Weights of a small encoder-decoder audio transcriber.
Training: muon at rate 0.038, 11100 steps, batches of 64.
Rows from block 8 of the audio encoder of a small encoder-decoder audio transcriber, named by matrix and row number. Each number is 500 + 40 x the weight over its row's rms, rounded and kept within 0 to 999. All counts start at 0. Numbers have three digits each.
After each channel's rows are labels from the 100 clips, of 14976, where the channel reaches its highest value: "loudest band" is the band of the loudest frequency at the time of the peak; "responds to" is what is common among them. Only what is clearly more common there than usual is listed. The data: short read English sentences (LibriTTS-R).
# c30: last pointwise conv (encoder.blocks.8.c3.0.weight, 128x128x1), inputs 0-127

c30.81:538454435462520548500495561513504475495489508522459503486490449550495500492535545524483506472608478532473445484497504479479459497462510440481520484563437563517543512470581445541517513486465496595525474459507510458500586551532507536539503518504552491486455474561474498457470545514538503573524487528483486492567465481486496530476479586508401609480456461544482513498537621443443475450494
loudest band: 250 to 500 Hz
responds to: the word "of"

c30.73:490485534463507445590479466466548437427471551500529446441513422508485470464542421455552442543506494474539484475479536492568497513496494520461471489581539480490468466460581432460545524509469485516455501528465461508455481514504417541550479469494475472598468479536506573465511546519517489538514508478574537502509468570460533553498466545495457524481534500551454480428521551441475479431447
loudest band: 250 to 500 Hz
responds to: the word "the"; the word "of"

c30.66:480517490528565479564490506400499478536515457463443492565605489534519416548454423603506563554521510523521470450537474536488485477502488457504448480470490508449512521469555516471555519507472548562481526448502556475469474510484545443508447511492549527526484538509559438436573573453465480465542515528483515535494588485491430427510529493460496477504495453508527519447495466542535478494448
loudest band: 4000 to 8000 Hz
responds to: the word "to"

c30.35:546466566483522477593415601540609543506516491506465591477492483475445591448454537516529528504511539539524501524459511480528482497483462492523489539548485568484463515523468564580540499542473472514487538481432570477524486523570496482511465495564483487558508537540504520532590547546494462513470409481528482461505481496470496521574571524489525475515505525486505491561444515479500437500525
loudest band: 250 to 500 Hz
responds to: the word "was"

c30.127:502469493414486418516497467527508497495444449540486425526537464534498540495540453517505498513470567566671479498525509542568505522459517446474517474512476403469466479495532499455520463509439422496531527509465485464485488491481593524542475450551498547503431495504538447460449445458461484546477530499477532514535539537516529511491489512466498502450517440548586478534525561511453473529514
loudest band: 250 to 500 Hz
responds to: the word "me"

c30.52:513486471509489467486517463492565463622521524483510551533599524478493551464563488550513504444431542470496489461475511467566434526433476569488536539533486525563432497437502481573491542473516503447529511494543474491451468504458456476492549535538490464411548469573502542536505436500422453526521451536507474442500431503531522546502482525470441479457447445558460493513481526472489535543484
loudest band: 250 to 500 Hz
responds to: the word "of"

c30.8:463459528578553565545550486511577497561507517550514478536497511458540588506489532455646499541544513547495424481470553527490551529448567519528456497489413476477542477465481512467554480537520454476471480519475475507551528506526492408481554513483456545497521481442432477450453487532519523491435449470475502459455523551524557500552498475516512524454500502600515474538513502521525548510508
loudest band: 4000 to 8000 Hz
responds to: the word "of"

c30.43:500468488507483476589469529559525480462522563536529544552566513499495466539488494553455510506462519510477508464588510479552533449510538596526545438506470442548456484444537553460556528495556431557451513520472542475489531534505538552538529495572444470516496470495535503508514464440538468542523466489480541538519604547431449448440440560531420495518487547535496492452454527509498503527454
loudest band: 250 to 500 Hz
responds to: the word "was"

c30.120:604497520585422486465480461444643506514518549526493488542525502543498440520568530510491532614443489503456584502515518484508503484501521413460404503491498511506529482478512551463492499566422480530467507506550535540504541460504498529504464526533487505470563481499526513476463582517501512518522497527559524500528494482514484482398556510526435552479459464480546469499485460508492567501503
loudest band: 4000 to 8000 Hz
responds to: the word "was"

c30.41:578533506467499496509458579452472525487445549482524449478433525551508564520540497497526507596516537520514488472460485476492484445560552527415498602410527539504499485492492529477475569517476443497538536503500444475602543469497522480475503506443545518478512506527519455486541557556517541493444503504566445560515447548442460519524468524512539552436476499470505543571571522425509496492505
loudest band: 4000 to 8000 Hz
responds to: the word "the"