A small encoder-decoder audio transcriber, trained from scratch.
Model: encoder arch ecapa_tdnn, encoder activation relu, encoder widths [128], decoder width 128, decoder layers 6, decoder norm layernorm, decoder activation quick_gelu.
Rows from block 8 of the audio encoder of a small encoder-decoder audio transcriber, named by matrix and row number. Each number is 128 + 32 x the weight over its row's rms, rounded and kept within 0 to 255. All counts start at 0. Numbers have three digits each.
Before each channel's rows are labels from the 100 clips, of 14976, where the channel reaches its highest value: "top examples" is what is common among them. Only what is clearly more common there than usual is listed. The data: short read English sentences (LibriTTS-R). In brackets: how many of the 100, against the usual share in percent.
# c30: last pointwise conv (encoder.blocks.8.c3.0.weight, 128x128x1), inputs 0-127

top examples: the word "is" (41 vs 8.3); the word "was" (32 vs 9.7)
c30.46:136084138152155122092115150117217169168134169108167161130142216103150121095136177139136167132134110135108076084188125086114082147127107138088109176061173089135112148166090153138096094142121135078084143091147116174147100105118142134115127083131106117111175159132097165109158138103190047134111146149149156151128173101174067108139105146087105143175167201129118100102092140134153158132168

top examples: the word "and" (44 vs 10.4)
c30.58:152034072170091110110114071168081111117160140121255096148059162089025100121165099096160200168136130139126089118105125157118154171106144150109099160174164128143125120095171137140081112133123106120130134105124138118146114123172119135138068120113143128168131138100156122115123099169121112126120142103118134100072113136077119089138115107116162105100115128137110080169102166130144063150159

top examples: the word "was" (30 vs 9.7); the word "of" (30 vs 9.9)
c30.107:173178099215146190113173157143159076158102183136185154130182111137121105151159149142132080124110125175107152119146150179137078163124156080155082102181095100089159166101162118084171084120120104155101141165075115148075160137105168154137101128133147110140141164142141089148121143081116052140125116132155151124148142139176131094130104140097189144138157138103143086179087119106128136088211

top examples: the word "of" (72 vs 9.9)
c30.49:095173138168050119123191145119019076124191189074126104091102144159097055045103074045140076112157128120118136158156159125135108121146154139113121094067104170140144114146126168163114130105128131119158101116135145120080147090147124122159131164149122127098138123129143065106130143151123159118105083162156152099145116137142151153147148111129203130173114117092123113186113122131128095171148

top examples: the word "what" (28 vs 4.9)
c30.15:113132128141184129148079149130109158220182143126131135127119090099057144114145105119100077089118136187104151104048153069133147073103077143091083124184122164120133107139160114068097082155067080148128127127169109094102093131131110168148114105157142099061145113106197187120162143124108129143139075119144121108122159138163111176120167117128152110103156160158077171090140140178143165139147

top examples: the word "was" (61 vs 9.7)
c30.99:148140165146082106115140151156119171169082127132186107164089075148058119119131117166117114126178116145111121147158129118148110101112137126096142096105137118113133106107112132130120135097137112134089137139095089066163173158164123136137154123118134130141132165114170113137125039147065091161075056099132140126171137190155089079176137137113116116170162193169094071091132086202227088145150

top examples: the word "i" (46 vs 17.8); the word "not" (36 vs 6.1); the word "do" (29 vs 3.9)
c30.124:146186186183199131195151180183116108197104175126149109144165143169144125176152103149096178086092141107133133163140130091204119120105139190144114113108134116191156151141087130074088150134121153101108147159210144125125122129144068117121134153184155149151128138088184127119078097146179096097146149155086112127139183110096124125054135130112131131147128147118098135130087090113128158092100

top examples: the word "not" (25 vs 6.1)
c30.104:051103132136148116124186161148071222206144142143147142179142150144132123166124184117111149069154068121156147115169126113144095134108116165132123186167066154193144154112144156108098117136121121117138133167122144117173156156114096040152121116134121134170147125074130127121118164161169098136173124205109151144082060105181109169142115096132095111118128120086087145065131117142138148132154

top examples: the word "of" (28 vs 9.9)
c30.7:113166081139123105139167113112081093117178180114083179140128178117146104165132091116070130118082121186143121113136096189107115089129109116136086130062123108060175104111100122089162127181089156133091085088150188087116126117108196112123154115112170125094173131129163080180165085085153144132156110084149132082152113113129113109103149195116097182129136135116050157137117169144126121172169

top examples: the word "of" (32 vs 9.9)
c30.115:103094181221116075119146179059134084141105166111122101118142169120101127193154107178154117068143114097091124123212123067114110163160162080185132130136159107189070129079136143132078063125094130146092148111154178079167146095151133147100117156151135096164115089093144155122179126117133132114137159132118129150132125111154158085114170151105097101137122095142109120131041134106104133102148

top examples: the word "not" (32 vs 6.1)
c30.45:114139126111186093129124183140129147087184113153123133088114180145128148192190142103145105112133137115162127159122111181101137114149097088148148186181129093166104084111110159185060097092129122118074156154069058130105158128145146201053159128127060149087107139083093131161132132113172151130094165154197144174133133131155117149156133091126144112162172110117134150088129075124122130095181

top examples: the word "the" (52 vs 24.7)
c30.50:095127089118174123130136158146172101170135074085098176095182119154157207082186121163107107155105108124141178141114091158155146156176146114129113154121104107163209087087094116144093114178085115100076154153178110136198128155137034118110113087105115150118143100164114122163079158142101148103135081130147111177174154157154152157124158080180175143094140106120149125130121113123110100084158

top examples: the word "not" (35 vs 6.1)
c30.77:158079080126103143137119119146134241118183110097109214159144099147133100088118038130115122104116123160133138114133138106129093133122164098137155162072118133101118132115112141140073119147130177177114102124076104105158161128097116142180152119146151097111156135095135102151091125144096126095108159099131117084112144149141160127164161162103099226118097083129145132218056110078157167123093

top examples: the word "the" (50 vs 24.7)
c30.118:075089152105170161145122108123143138144141104117155184120136131121149139141165132110133109110138120122139168103157129065110123093163114096138115133155163075159111118084128148099080133148158170105144117134119114137153181170133066115132184126125090141151186124155153138159146096129132099094169127080113115251218111093128156140154077113170227052150178137144166127118125110099131094068149

top examples: the word "was" (45 vs 9.7); the word "of" (25 vs 9.9)
c30.48:182138086189094125123166128083215087116119159071081155118096125173114078131068219071091107226091140120115178134140164092118145189114167150066154160104105115127109154120131114103096168090125109141114120091136153143080132147125121110119105126173120113070154083113156112148136137170174094096119144106111199129154135138142163142126182155117159110155154117110110123140124145118122157090158

top examples: the word "and" (30 vs 10.4)
c30.82:186150123129132097136111131180120152147107127122112096131128180116127145107138098139187139126087118199123114123101109178121126114128184114098165134108094096050191126090100070179106101180152104177145149140126125105131201173114169094120130097119171119124087089168216098045127138113105101149091127114128117068133099216102128125138125181157120143106056129153120119102130140155166083114138

top examples: the word "of" (33 vs 9.9)
c30.54:177153105194153143176139130077113143081171090084182171153134185117093111122110096114113138079108157109111126134153167153117204131146163113161118099107191170168094120121078126123110172108187149120146083138132064142063175130112107179148127097139174093137120103098096108178174143111094109110133101169081135102103061179101171098122096182119101166160105126114126135124168161149105147144086