config.yaml
n_mels: 64
hop_length: 160
decoder_layers: 6
decoder_connector: "linear"
epochs: 27.3
weight_decay: 0.01
Rows from block 8 of the audio encoder of a small encoder-decoder audio transcriber, named by matrix and row number. Each number is 500 + 25 x the weight over its row's rms, rounded and kept within 0 to 999. All counts start at 0. Numbers have three digits each. After the name is the row's rms in percent of the matrix's.
After each channel's rows are labels from the 100 clips, of 14976, where the channel reaches its highest value: "top examples" is what is common among them. Only what is clearly more common there than usual is listed. The data: short read English sentences (LibriTTS-R). In brackets: how many of the 100, against the usual share in percent.
# c30: last pointwise conv (encoder.blocks.8.c3.0.weight, 128x128x1), inputs 0-127

c30.71 097:550466500462478467493522500503511525471495479499519486482516531484554482500459490501480488534519550495471474521508506502522496497522505504526480489529523512501521478475497490577476460507511540538477475519450482472483538532479496508534518506481500469481496493539523481485513500499475490536498498493519458498437473502504554526498488517502527551460489477483498484540448512493468526514506
top examples: the word "of" (26 vs 9.9)

c30.114 100:504482495519472482474536477477494548506516491485477484523486498460501490529488459528521503484475477512468502507529496502488535487483492505508529500464485488514454460473483495506521584552509513474461491530464478470452520489487489543536542458493457496546473481502494516473538513489500510514463531487470538529523494564505479504523543479494483507512494528483528470498499502474496506509498
top examples: the word "was" (33 vs 9.7)

c30.85 104:469499486564483456516520502522478485520526519512484477472564472499506501486474471532439473480531479467521504510480453503483473517474503482510541493501483530515467461504522534492469511548541482504489471507488483480521519517490490521471564511467498472458469507506479502533510517519517532481483530497496463530481516494495508521517534496493498460478497497530518448525446504499476499496521
top examples: the word "me" (27 vs 5.1)

c30.19 106:464553494500481493465522512529509482526509496515503528486546498474511522482462494530487500513527471522516469491483504566517564519504471531499485516509506489481513480485530493532501574504521516512516486515544515494482440497535463482529492539495496510506461482472521532492490452532485504494528474505451456479508556516465493468494490534494525481498493526491477495503535537504483483509504
top examples: the word "was" (30 vs 9.7)

c30.9 096:525504500485482519432541493458505546502495497529511513479503512480521470523515543526478513522483513488546454502481497495481465484495505474526477494547541501503475499497478538496479545537518504505460483504535521526496461541476504519503508548533506490496497491510513528465496485468491515542495453494517541512573492492477514467482468497511522498501502515549459509484506502545505534502459
top examples: the word "was" (48 vs 9.7); the word "of" (25 vs 9.9)

c30.93 087:529480527462498504527482497501462500487525461509502499492511496462511546505475468494501492516544510496485511461540536487481521515482497483468480499483582509480481477485529485524499458505456499513532510481480485483512520529503469476513505520514495477473494475508520497452494485494488537515514470491494486542494501539484532514533469571445534545490451492475509489501547531472510478521524
top examples: the word "the" (58 vs 24.7); the word "of" (28 vs 9.9); the word "and" (26 vs 10.4)

c30.13 101:483505486459463492452418457470485493516485485463461440472474485456489545490482459496518491493490480498464503481510502505485523486480508510514476548500487503541487507479469528490466522481503500526476491499509479484504499517482467502511518517517474490467517475531542539507528499527509494512531490527483548488513553475504479494469495501501514503505546526562475514491502497514513550541494
top examples: the word "was" (94 vs 9.7)

c30.68 105:528547570478531526498525493462510506514523510466539474490546507517459515537405513493503511511548513543504506469513494492487537483494497519507490468500497478478462488494521511455519480455483483499468511497515508518462539475490500500485482483478460492497520504509484526517512501495505468536444539483500482517488482477486502545506478531494530492512483496473521468453498527518511475489504
top examples: the word "of" (25 vs 9.9)

c30.90 096:491444536465534489527501559511527547484513515499521489475488471489468539462463512505494521527463501519483507513544511541512485510528513490526493504504520494530479472502497480450505442490543486497480495494435507491497500515508467487501475536511494485491522502489443480534558488486501474491545539501500472497537492501506530511494512506505568525487494495486500512514488494511465522548474
top examples: the word "to" (40 vs 14.4)

c30.24 100:491504536472540534504513502521499496495460503502507479469470458466449472490505534488534450464485493515502493511515500537473455461483490508457487488494480492489506495450514489485460475487478507510484498530495556490476512513530494496521478481487455461475486470531523492474500523522563460517522480494548544472532477513531489493460511490520496534483490477551501524532465490509508479517506
top examples: the word "was" (25 vs 9.7)

c30.91 105:506440523491489512490462492527537559467520478542575557505499513481540487490508540500482488517527499516478495491504490495469518491483492513518487472494458495493510480519490498501505509497504490513496528484488498499478492516495486486520525493547484513515488498509465509463558488428477460542541494515498513493496504465468551500457488530491519516498482511466483542521504508509524458446523
top examples: the word "was" (48 vs 9.7)

c30.88 106:577508529539464468516477519529519495500519509514517482502479526496517490446492483525471432489533455520485455513504510529498471486488486505491496520485445500497516497506510484512477495529507479490466497530475505514506506497503472470516466493472479491519525440482499495523474469519480459472522516488524494523520474553499524491510448482459463517481497536496551520504520531533500529472482
top examples: the word "his" (29 vs 4.3); the word "of" (27 vs 9.9); the word "was" (26 vs 9.7)

c30.11 096:525505531554549496497532465499469513501507513476472545517449460529504512494528499503429492491509531485512503487498482520508521556514506453494560497496518501494501498484478522520530510568536487505505519505463505495486478460485484492514459507497531483506540481477481464464473505478523477465506516480502477500518522517495479518457513536496529542501496501451490487531488491457483512499464
top examples: the word "of" (26 vs 9.9); the word "not" (25 vs 6.1)

c30.61 098:506549455496476518496459475517492511457485476504488509516522502517489503492490485476492482471480522506497506498521484485481526458524536477505547496484452487472498498487454529529456504521542478493508527496492477496558486543484514506527508426501496509503493501514472504515465495464510521511552548519501504556549485492514488524468501494517577514529512469490501472507473507531516501507537
top examples: the word "the" (50 vs 24.7)

c30.2 102:456482587488516549477486454503503516509512539430529510475513544516532473509512458480510509454510467510503500495496502487473498515506523466472498502488461504538497503484474492485483512457473469509491484530531491471507516513502507520516473493471498532464495488499470531544502471496534493490457482520489512490505478566493526524470522540526502499515484501525510525545477516484499499458496
top examples: the word "of" (39 vs 9.9)

c30.117 094:493487503480501515493455495519488510507494503481503549490509495460458488501482522519476490470506445494488510474492524451511538511475512500488489454474484518516486477512508532488484537515549513506485489506498507487547466479489492509523514516489514527524513478498448485492499516496455522500452486508535478521450450536481527509508475520493463529542503495533478485582478514510424476512513
top examples: the word "to" (33 vs 14.4); the word "of" (26 vs 9.9)

c30.1 087:534507527510469528527511475473439503513492489473473477488480571502474493490469488487547503490450491483513486488507534499500479518491506508470489512534518529465505504454518529546475491481475530529501520492499501486483446477483506498490474515488517491497529490457538496503492515507470496490479526495514493503446504527456490522490528554511549550483459481480489480529529549486505452510476
top examples: the word "of" (25 vs 9.9)

c30.83 106:567482475453480517440468490544469499468482470528525495455474535481466494516494521541493445478470501540529484489506503487501472506497502488518497514525494521495490508493474505499500490539512524483497505491480471475480516493463487541456488517513500477531541499496510492527546480485495488524528462508454495483466514536450498460508520492547540536511519484490489489510454502519488468499532
top examples: the word "of" (31 vs 9.9); the word "was" (26 vs 9.7)