Weights of a small encoder-decoder audio transcriber.
Training: 11100 steps, batches of 64.
Data: trained on short read English sentences (LibriTTS-R), 26041 training examples, 27.3 epochs.
Rows from block 2 of the audio encoder of a small encoder-decoder audio transcriber, named by matrix and row number. Each number is 500 + 40 x the weight over its row's rms, rounded and kept within 0 to 999. All counts start at 0. Numbers have three digits each.
After each channel's rows are labels from the 100 clips, of 14976, where the channel reaches its highest value: "top examples" is what is common among them. Only what is clearly more common there than usual is listed. The data: short read English sentences (LibriTTS-R). In brackets: how many of the 100, against the usual share in percent.
# c30: last pointwise conv (encoder.blocks.2.c3.0.weight, 128x128x1), inputs 0-127

c30.108:550435488535463542540490441383539608496500502485478550466561564523480561483394581600499462520452526565509497472520449490540491540542548509545467582482563475585441502485458533533503463506506459514509485450530479509514459494491539507475436476515520544499538442504534509529501487468536481486429543504421495504524467475563540503538554475522510502502519503539501467531578517514484514517504
top examples: voice: female (85 vs 53.8)

c30.52:500450490611557524480457547512463507487587459504467547471457493558446444529595551500468463471403537516474486480445418512417432507472472532519509497513522457507558472451530507571460525509498491490542456476464465572477527500553529598448538507522456545486498520524519476514431496461486545490513504539468493479531449506491513460500495511559516514474574561524499503591467457445479510483477
top examples: voice: female (89 vs 53.8)

c30.23:488524481491502510500504454476497440530479494476478527492517532512479557502462513481565476517476540524566584463476552559570557498542500595534520526508507502495561588471479522437546494510573488524463472558467511581557478513520487561621477533503506501514491551462475467466512495500537511559466519549501476506502506460473474589493472529545564619514520520596520473533513466420445483466504
top examples: voice: female (88 vs 53.8)

c30.107:487520485531442548548425540432439492479463466525488454538470506564496495504551542532558471484511493522504457487521475441483541501473485542525472528441495503513485523515456528469533489510483507502475456651515494514550501494491459534463520448450476500527544573542555507461493552536466575501554460549441439487491538506590515468535586505475480497590487522441605502462476455453494510490431
top examples: voice: female (85 vs 53.8)

c30.20:456549423473414468535524497477474479462498491456523520508557506482477463500470452470436531496590482483562535455480525496485528495538550588490475510501528439549541523375479506510513429517477436498492550484521400474511521509562475493554517450495551480546511451561471485537476598496484533468539489537542419509542556541515520529506493458504513517419443534549474505528472438545499460523479
top examples: voice: female (81 vs 53.8)

c30.17:510392425549522442490486470522482462445529386386513439454500480525459449494515495518546512518467552501462484472575460494516514517546566526508472527497592451515473496548446468524449489482464457521455506508510473475481456545540532535508560461550515543510498513583475467464542430549480494539451531464524527532484531462515547485556514470509431574476481499532501503534465464462570460537469
top examples: voice: female (92 vs 53.8); the word "i" (39 vs 17.8)

c30.28:496440485474449497448427507436520518447488490517500466521494539459467454528483488529558496551494552493446614560488531525478469515583495533586503486404556546469566490478471461501479519478469536490499470513517490491486419555401492518543468474553523497492457508458539493533496510591519475453548594530391494501516519521480479481482493422517462482503470605497487478517508508525494480484447
top examples: the word "what" (33 vs 4.9)

c30.75:584477439497469476471410456578522480560536462472492529448447498498527511545472450514482489537448458489503521518420532461538560487559478469430562501440538467518526466485502485522436521493480520448505458575506480471508432439510491501592467512469515490526524408460406491512526483488468521545506453483542511558491506466492546523469523468489543480450445536475494435520447469418477447576480
top examples: voice: female (90 vs 53.8)

c30.11:445516430425575522559536441533428525522505472436429632530464501502486589534441506492476545571549488497477484457540496483486520475462477488468438512490515499500510506551533501507444486528467425474497467507451452511474481498504451512505521503526460530541471544582451481445505474435508482460474442466434488453514471424541526463486555500546491539551483485501567487500465568561493452545503
top examples: the word "to" (35 vs 14.4)

c30.58:471537534545557469515448481580498371497574483432521464512516481499449452482508512431464571596490483555509488485539512461454505461451546519515478460490470454484482451499466514485473541526494454497544563571509422454480465533440517499517525519517494501491506441519506495532487576464474521502450466542499551458545524435463570493513423553498540475456490502501481400522452456509512479437554
top examples: voice: female (86 vs 53.8)

c30.80:385469569477527457443534500496505543454519445430583549494471504460499395501522488450534469477485505454466462512489450453593457451493476552500459494492465520492511494408544510437538524477483480508473529543493472503499492525517472474507485502571512414517519470593476511443486502512448533472547512535479485549458505545518455477497532502554464526485537525479499412520468600476574513457456
top examples: voice: male (84 vs 46.2)

c30.99:523553480567481550548445529506536507506508485445424462518436391442508482450503413500589529550539506507502476477558471525473517517482551511542515576490645562488522456487533501523507507476438478496528554509518487544520530536464477527451468498495475542491453446551520402495534495540521507538503499507479529422482553505598459487514487546549520516487536509534558519482532485481514557530491
top examples: voice: female (93 vs 53.8)

c30.68:544525527463551483505516517582519596599522459532515465514549502461526525484477428516547471573507530453494489517587492536524561525470430446543557521483411511479438534478419472509521536485422477443492466464546541522555602511457489456540487534515447551529512517506456496516451525465516426539513510510516496484449474520520485563475535485494542547467510502424511544490491458432493456512494
top examples: voice: female (81 vs 53.8); the word "it" (30 vs 12.1)

c30.117:496508466526484446498504483499477530441529454547516457628568491444475469529487440511447476503602582427492530423472557526537502505483478501436517453487536484496471505543432451526521483546477435550505497532546490555530475433528526490466449498527478587541510436510500483523509534462541514476493479584501431478516517470527439549448479493479556461532496447476477455470526548418500487495449
top examples: voice: female (82 vs 53.8)

c30.50:462534467531531500475477535494434609504500518525507623515510538546613507550479530520519499463580472448540468558534540540501446520503552472439530486531490532522531480486476480529469537523510543521459577494515566503464536467473429496549517499489491409490483533550425481459508418536454545555512522473486538479506559449499489491520499478560482525584497526568471507526526446506511473503425
top examples: voice: female (96 vs 53.8)

c30.87:509462573507531417579531518473573529530492477466458466508510611591482492539492586574452480581474478496437528533458487484455549540488509505489505499537521431451520452535500522496480463514532535476513462543515472543498523449469439457488538551501531555502485554521467538466443531478493439531497474544589440477448579487494546465500570529514460542439506470536512521471484483571462502497508
top examples: voice: female (87 vs 53.8)

c30.26:509507514527501521505464491536504483491541515537420530438501510463471499535445503524464518510537436537390506484602464507489551527488551453562494485379500489514529450545454469521523563493473465540531509484554460557592539483536460412518494532495485508549542480547474544528484515460493574528490482528455474490435426553519460468564514522496526461608500462514469506473501488495499507526592
top examples: voice: female (85 vs 53.8)

c30.92:477568454488497483477468536451545526478518544464478475543519478527519554527464522483595543473561476462463499557440548527527568500475436509490524521507501485481431485510463492399519358484541546519475493518463542575503426502491461464564563372521559462451576472535465461502474526438503510495475492516492500487465511570481505494470494530484509474539451445474486538485460447513518499493527
top examples: voice: female (82 vs 53.8)

c30.64:456482496520459599513609484411520531490517530442505526488543469463544461498442662458501500456465550570458483411472471496544552387492495518493451478511555538472509492496435499458516494466543537494500454512511542489513521493470525472488493495519486539517489515512506513511537493457508497426525504475503502531501497527478560506496495487437457517531484546524524395467497527474497438413557
top examples: voice: male (86 vs 46.2)

c30.98:499471543525480481500566457530562479458450385454358476511461505447520553507569523536378429501407518538552493498477499469616512520435509424461536617525531507468507479517484457495491486460508471488469495542457500495474488510456466477502529527569474481464488472516539548445521480514505535521502503500442460512485479484481498523544496491546500523443469544475517485498534530508473513509494
top examples: voice: female (85 vs 53.8)

c30.12:394467433556490512488447523498552451495519471470438508481484511535567524482482466429567469434564529524534469521471551507503480517522539547509476538498557482508529494574488493512466482534521505522373542486508490399582478479515497527618517551491516504557598473475453499519461495494515536455537497497534521561458528507489514550463519425528546497483448465435505450507509485537521499546484
top examples: voice: female (93 vs 53.8)

c30.60:457472439488483451489489571578532540452482542425516556554534523515527432458471467454500543527579474494458523524458414498519482565496527568493435449512454513504532515503578529517389481503490513472477516529468504485442530458446458480552539463515453471454522491459483486457525455417504480482485439441460471510543474577471439521521531439463433513507491503480450479529453475502508458428501
top examples: voice: female (88 vs 53.8); the word "to" (44 vs 14.4)