{"encoder_arch": "ecapa_tdnn", "model": "encoder-decoder audio transcriber", "dataset": "short read English sentences (LibriTTS-R)", "train_examples": 26041, "time_shift_ms": 100, "n_mels": 64, "hop_length": 160, "input": "log_mel", "spec_augment": false, "win_length": 512, "tokenizer": "char", "vocab_size": 32, "encoder_norm": "batchnorm", "encoder_activation": "relu", "encoder_depths": [12], "encoder_kernel_size": 3, "encoder_stem": "single", "encoder_widths": [128], "fusion": "prefix", "decoder_width": 128, "decoder_layers": 6, "decoder_norm": "layernorm", "decoder_norm_position": "pre", "decoder_activation": "quick_gelu", "decoder_mlp_ratio": 4, "decoder_head_dim": 64, "decoder_fused_qkv": true, "decoder_bias": "none", "decoder_qk_norm": false, "decoder_parallel_block": false, "decoder_inner_norm": false, "decoder_positions": "learned", "decoder_prefix_bidirectional": true, "decoder_connector": "linear", "decoder_tie_embeddings": true, "init": "small_normal", "residual_init": "none", "optimizer": "muon", "muon_scale": "original", "learning_rate": 0.038, "momentum": 0.95, "nesterov": true, "orthogonalizer": "polar_express", "adamw_lr_other_params": 0.0018, "max_steps": 11100, "batch_size": 64, "epochs": 27.3, "lr_schedule": "wsd", "decay_fraction": 0.4, "final_lr_fraction": 0, "warmup_steps": 330, "weight_decay": 0.01, "adamw_weight_decay_other_params": 0.01}
Rows from block 2 of the audio encoder of a small encoder-decoder audio transcriber, named by matrix and row number. Each number is 500 + 40 x the weight over its row's rms, rounded and kept within 0 to 999. All counts start at 0. Numbers have three digits each.
After each channel's rows are labels from the 100 clips, of 14976, where the channel reaches its highest value: "strongest on" is what is common among them. Only what is clearly more common there than usual is listed. The data: short read English sentences (LibriTTS-R). In brackets: how many of the 100.
# c30: last pointwise conv (encoder.blocks.2.c3.0.weight, 128x128x1), inputs 0-127

c30.122:464540483563494592474434551404423455488484515550480459516498403515522520513430556410467544454496427472508449560480496504539524498507495452508482501534442554473541506537568476463438445477534472449545472492506494451469466512503544502527470551554480486535523503482492457449498444585562449483472505527536503523531436480557546480479500537468451536446541486503474429515487469475449509455514
strongest on: the word "said" (33)

c30.120:456485541569521415533442541423544426443446520479518484517551501515536526630476546501480456491579491486509435512477499520432478549519535505479524436496484475438494469479513566473452517500519549588467573474515490548480505559490453423513519508475490482504471419481495462477474537498525496536549537454457518543503474492530514463577497517515424475527471505558473496512569506477453454428478
strongest on: voice: male (78)

c30.77:502385517437550440403500450415501489506483501511547602347504523566467511564524490482473413401594468500540420499475437500513458497514476507479490518490475483540494508511463505470455530484518456538446581513473511543483502494522473453501530506483502489488496441462471501499477519513501451472507458471544490504543460468481425504455461519538551471456519490483535511521524521493515479492489
strongest on: voice: male (73)

c30.73:473495438465505508452509515437504497491516749590489516431513489483579485532442525534513450476454521469518499505479467528529554463474502414517527473507525501474446502485452547553507463476489474505505494479464519526501471520528504467473503531482503473535526451523418493496462467475592538540529492483518483469454513472530482512559454460501471551514497527504534524467464494535555462472495
strongest on: voice: male (95)

c30.88:538569463553419445547419484478446501460447469529495452463519607601484445440447561617573465526486479494483485483485522544483454464500491543525503548479508449475496544509563440477485477413498495490485513458484483511514498452511477490495454486560504485487484506487489489451437525531529492478502535545480514518465505478510437431524481449537499462453471553519491563490553524529563479580455
strongest on: voice: female (93)

c30.71:467412434531461539545457475533523452425601490512448541539422520488465495458466498529559517437437517492512524469494484479478538540420529512543543419529486552516496466557466508543485499485544510482530524418460483431522437553507564482463573513544465485497479469473513508468509494478451568525483513441478574418521506480460438499522504506482445505462474461481515515595494466487510433469502
strongest on: voice: female (97)

c30.35:474490470506444449451446539470645493560485617448547400582515443447500529536374437514519402490518461508509480483515506517491491519510506539533508423522503466461503489469514491537429518471525541514452497482506479523532450480498481510496481595491545531512503491519458478502489521526497491494556517494507528479476461462567515504436533455455465495482489518512460488506550550533486475436455
strongest on: voice: male (72)

c30.110:473511477576593489511464500407482453521523461556566545498575460447510537484533660517457511439436494535502541574407495476443550555489496439540502511430533535484544485487530502479513546587497563555441517451451538477570512564546513474469477503532485527545505504502503528481498483490508517482521514495482537460477445517479512537540505445497466455503513469472496498531562488509487508476500
strongest on: voice: male (81)

c30.103:528513481455494388460441518423438412490489551472507446501567500389489500466492473414512485456575463502463567478508452540454507458511454530492456513569491529498461548483491524519412516478536453566509513524533483502477512572471471518479380515547554487512475457487504502532519578487551494456449491520476499462532493509514499538516474498496473438535463491495474464463494512471567478529573
strongest on: voice: male (81)

c30.113:487593423506468502482525476472584491435590406516459541458506509491398503464510437390492470432479451499431479493447497460466468457490457504494516446496527510498491488572489444557566554424446485467509502533494493540530554519483459506530487445481516541484466440502490534566495525496483550515505511455454474457511483490486579499558511476473512468490540498516516512481529434420462519488543
strongest on: voice: female (83)

c30.72:491547503451495469420631458518473483536441490482505571445507503432452491484499477514471545615526577502475505484502509517463499512438463512483498452541528486519459512457520489522416514536570474470493480525461503466491491536459508490476553567554436469502516470528549566532523456462510516484541549536412451538500526443548532501524477469506549528570523525609556501524487579492519488503503
strongest on: text has "you" (35)

c30.93:530454517472482494480414518484427533515505544527508485573521520547475522551536457546442471408528518468464503464534474489519630495459457521462491513539551539468484527480546490423541549466419471452522566528437484481477491531510528470500482517519418482470506559411542453461538443512515475519477487455491573496488480446512465494542439427478485493467527588546454515536480475515494535557476
strongest on: voice: female (84)

c30.62:549520574462495535453531480444501506448542454501468504513500509479417495499418542501435475485479560495497437521435474479599443484481505522448452576427486538526508438520481514550447461525564479530528513552477465495508484450487481509555520565492523463488485465518475461453480561556536539514517482496487428593561508565484498502468502486470446607458455460522503544499440459495444456483525
strongest on: the word "he" (36)

c30.53:497431489604464521529484486474482438567433428478470474523473457467446517413489505476477499494486503536500536420523433481522530525447564450538482466549483495494460484561489512461561430509494507458534476467462518558505510466459475445553509583531488514497501496499501460554520481487430473520574472556499558483488486408461505506482456560478453501491565541395481515491447542559497546507453
strongest on: the word "said" (27)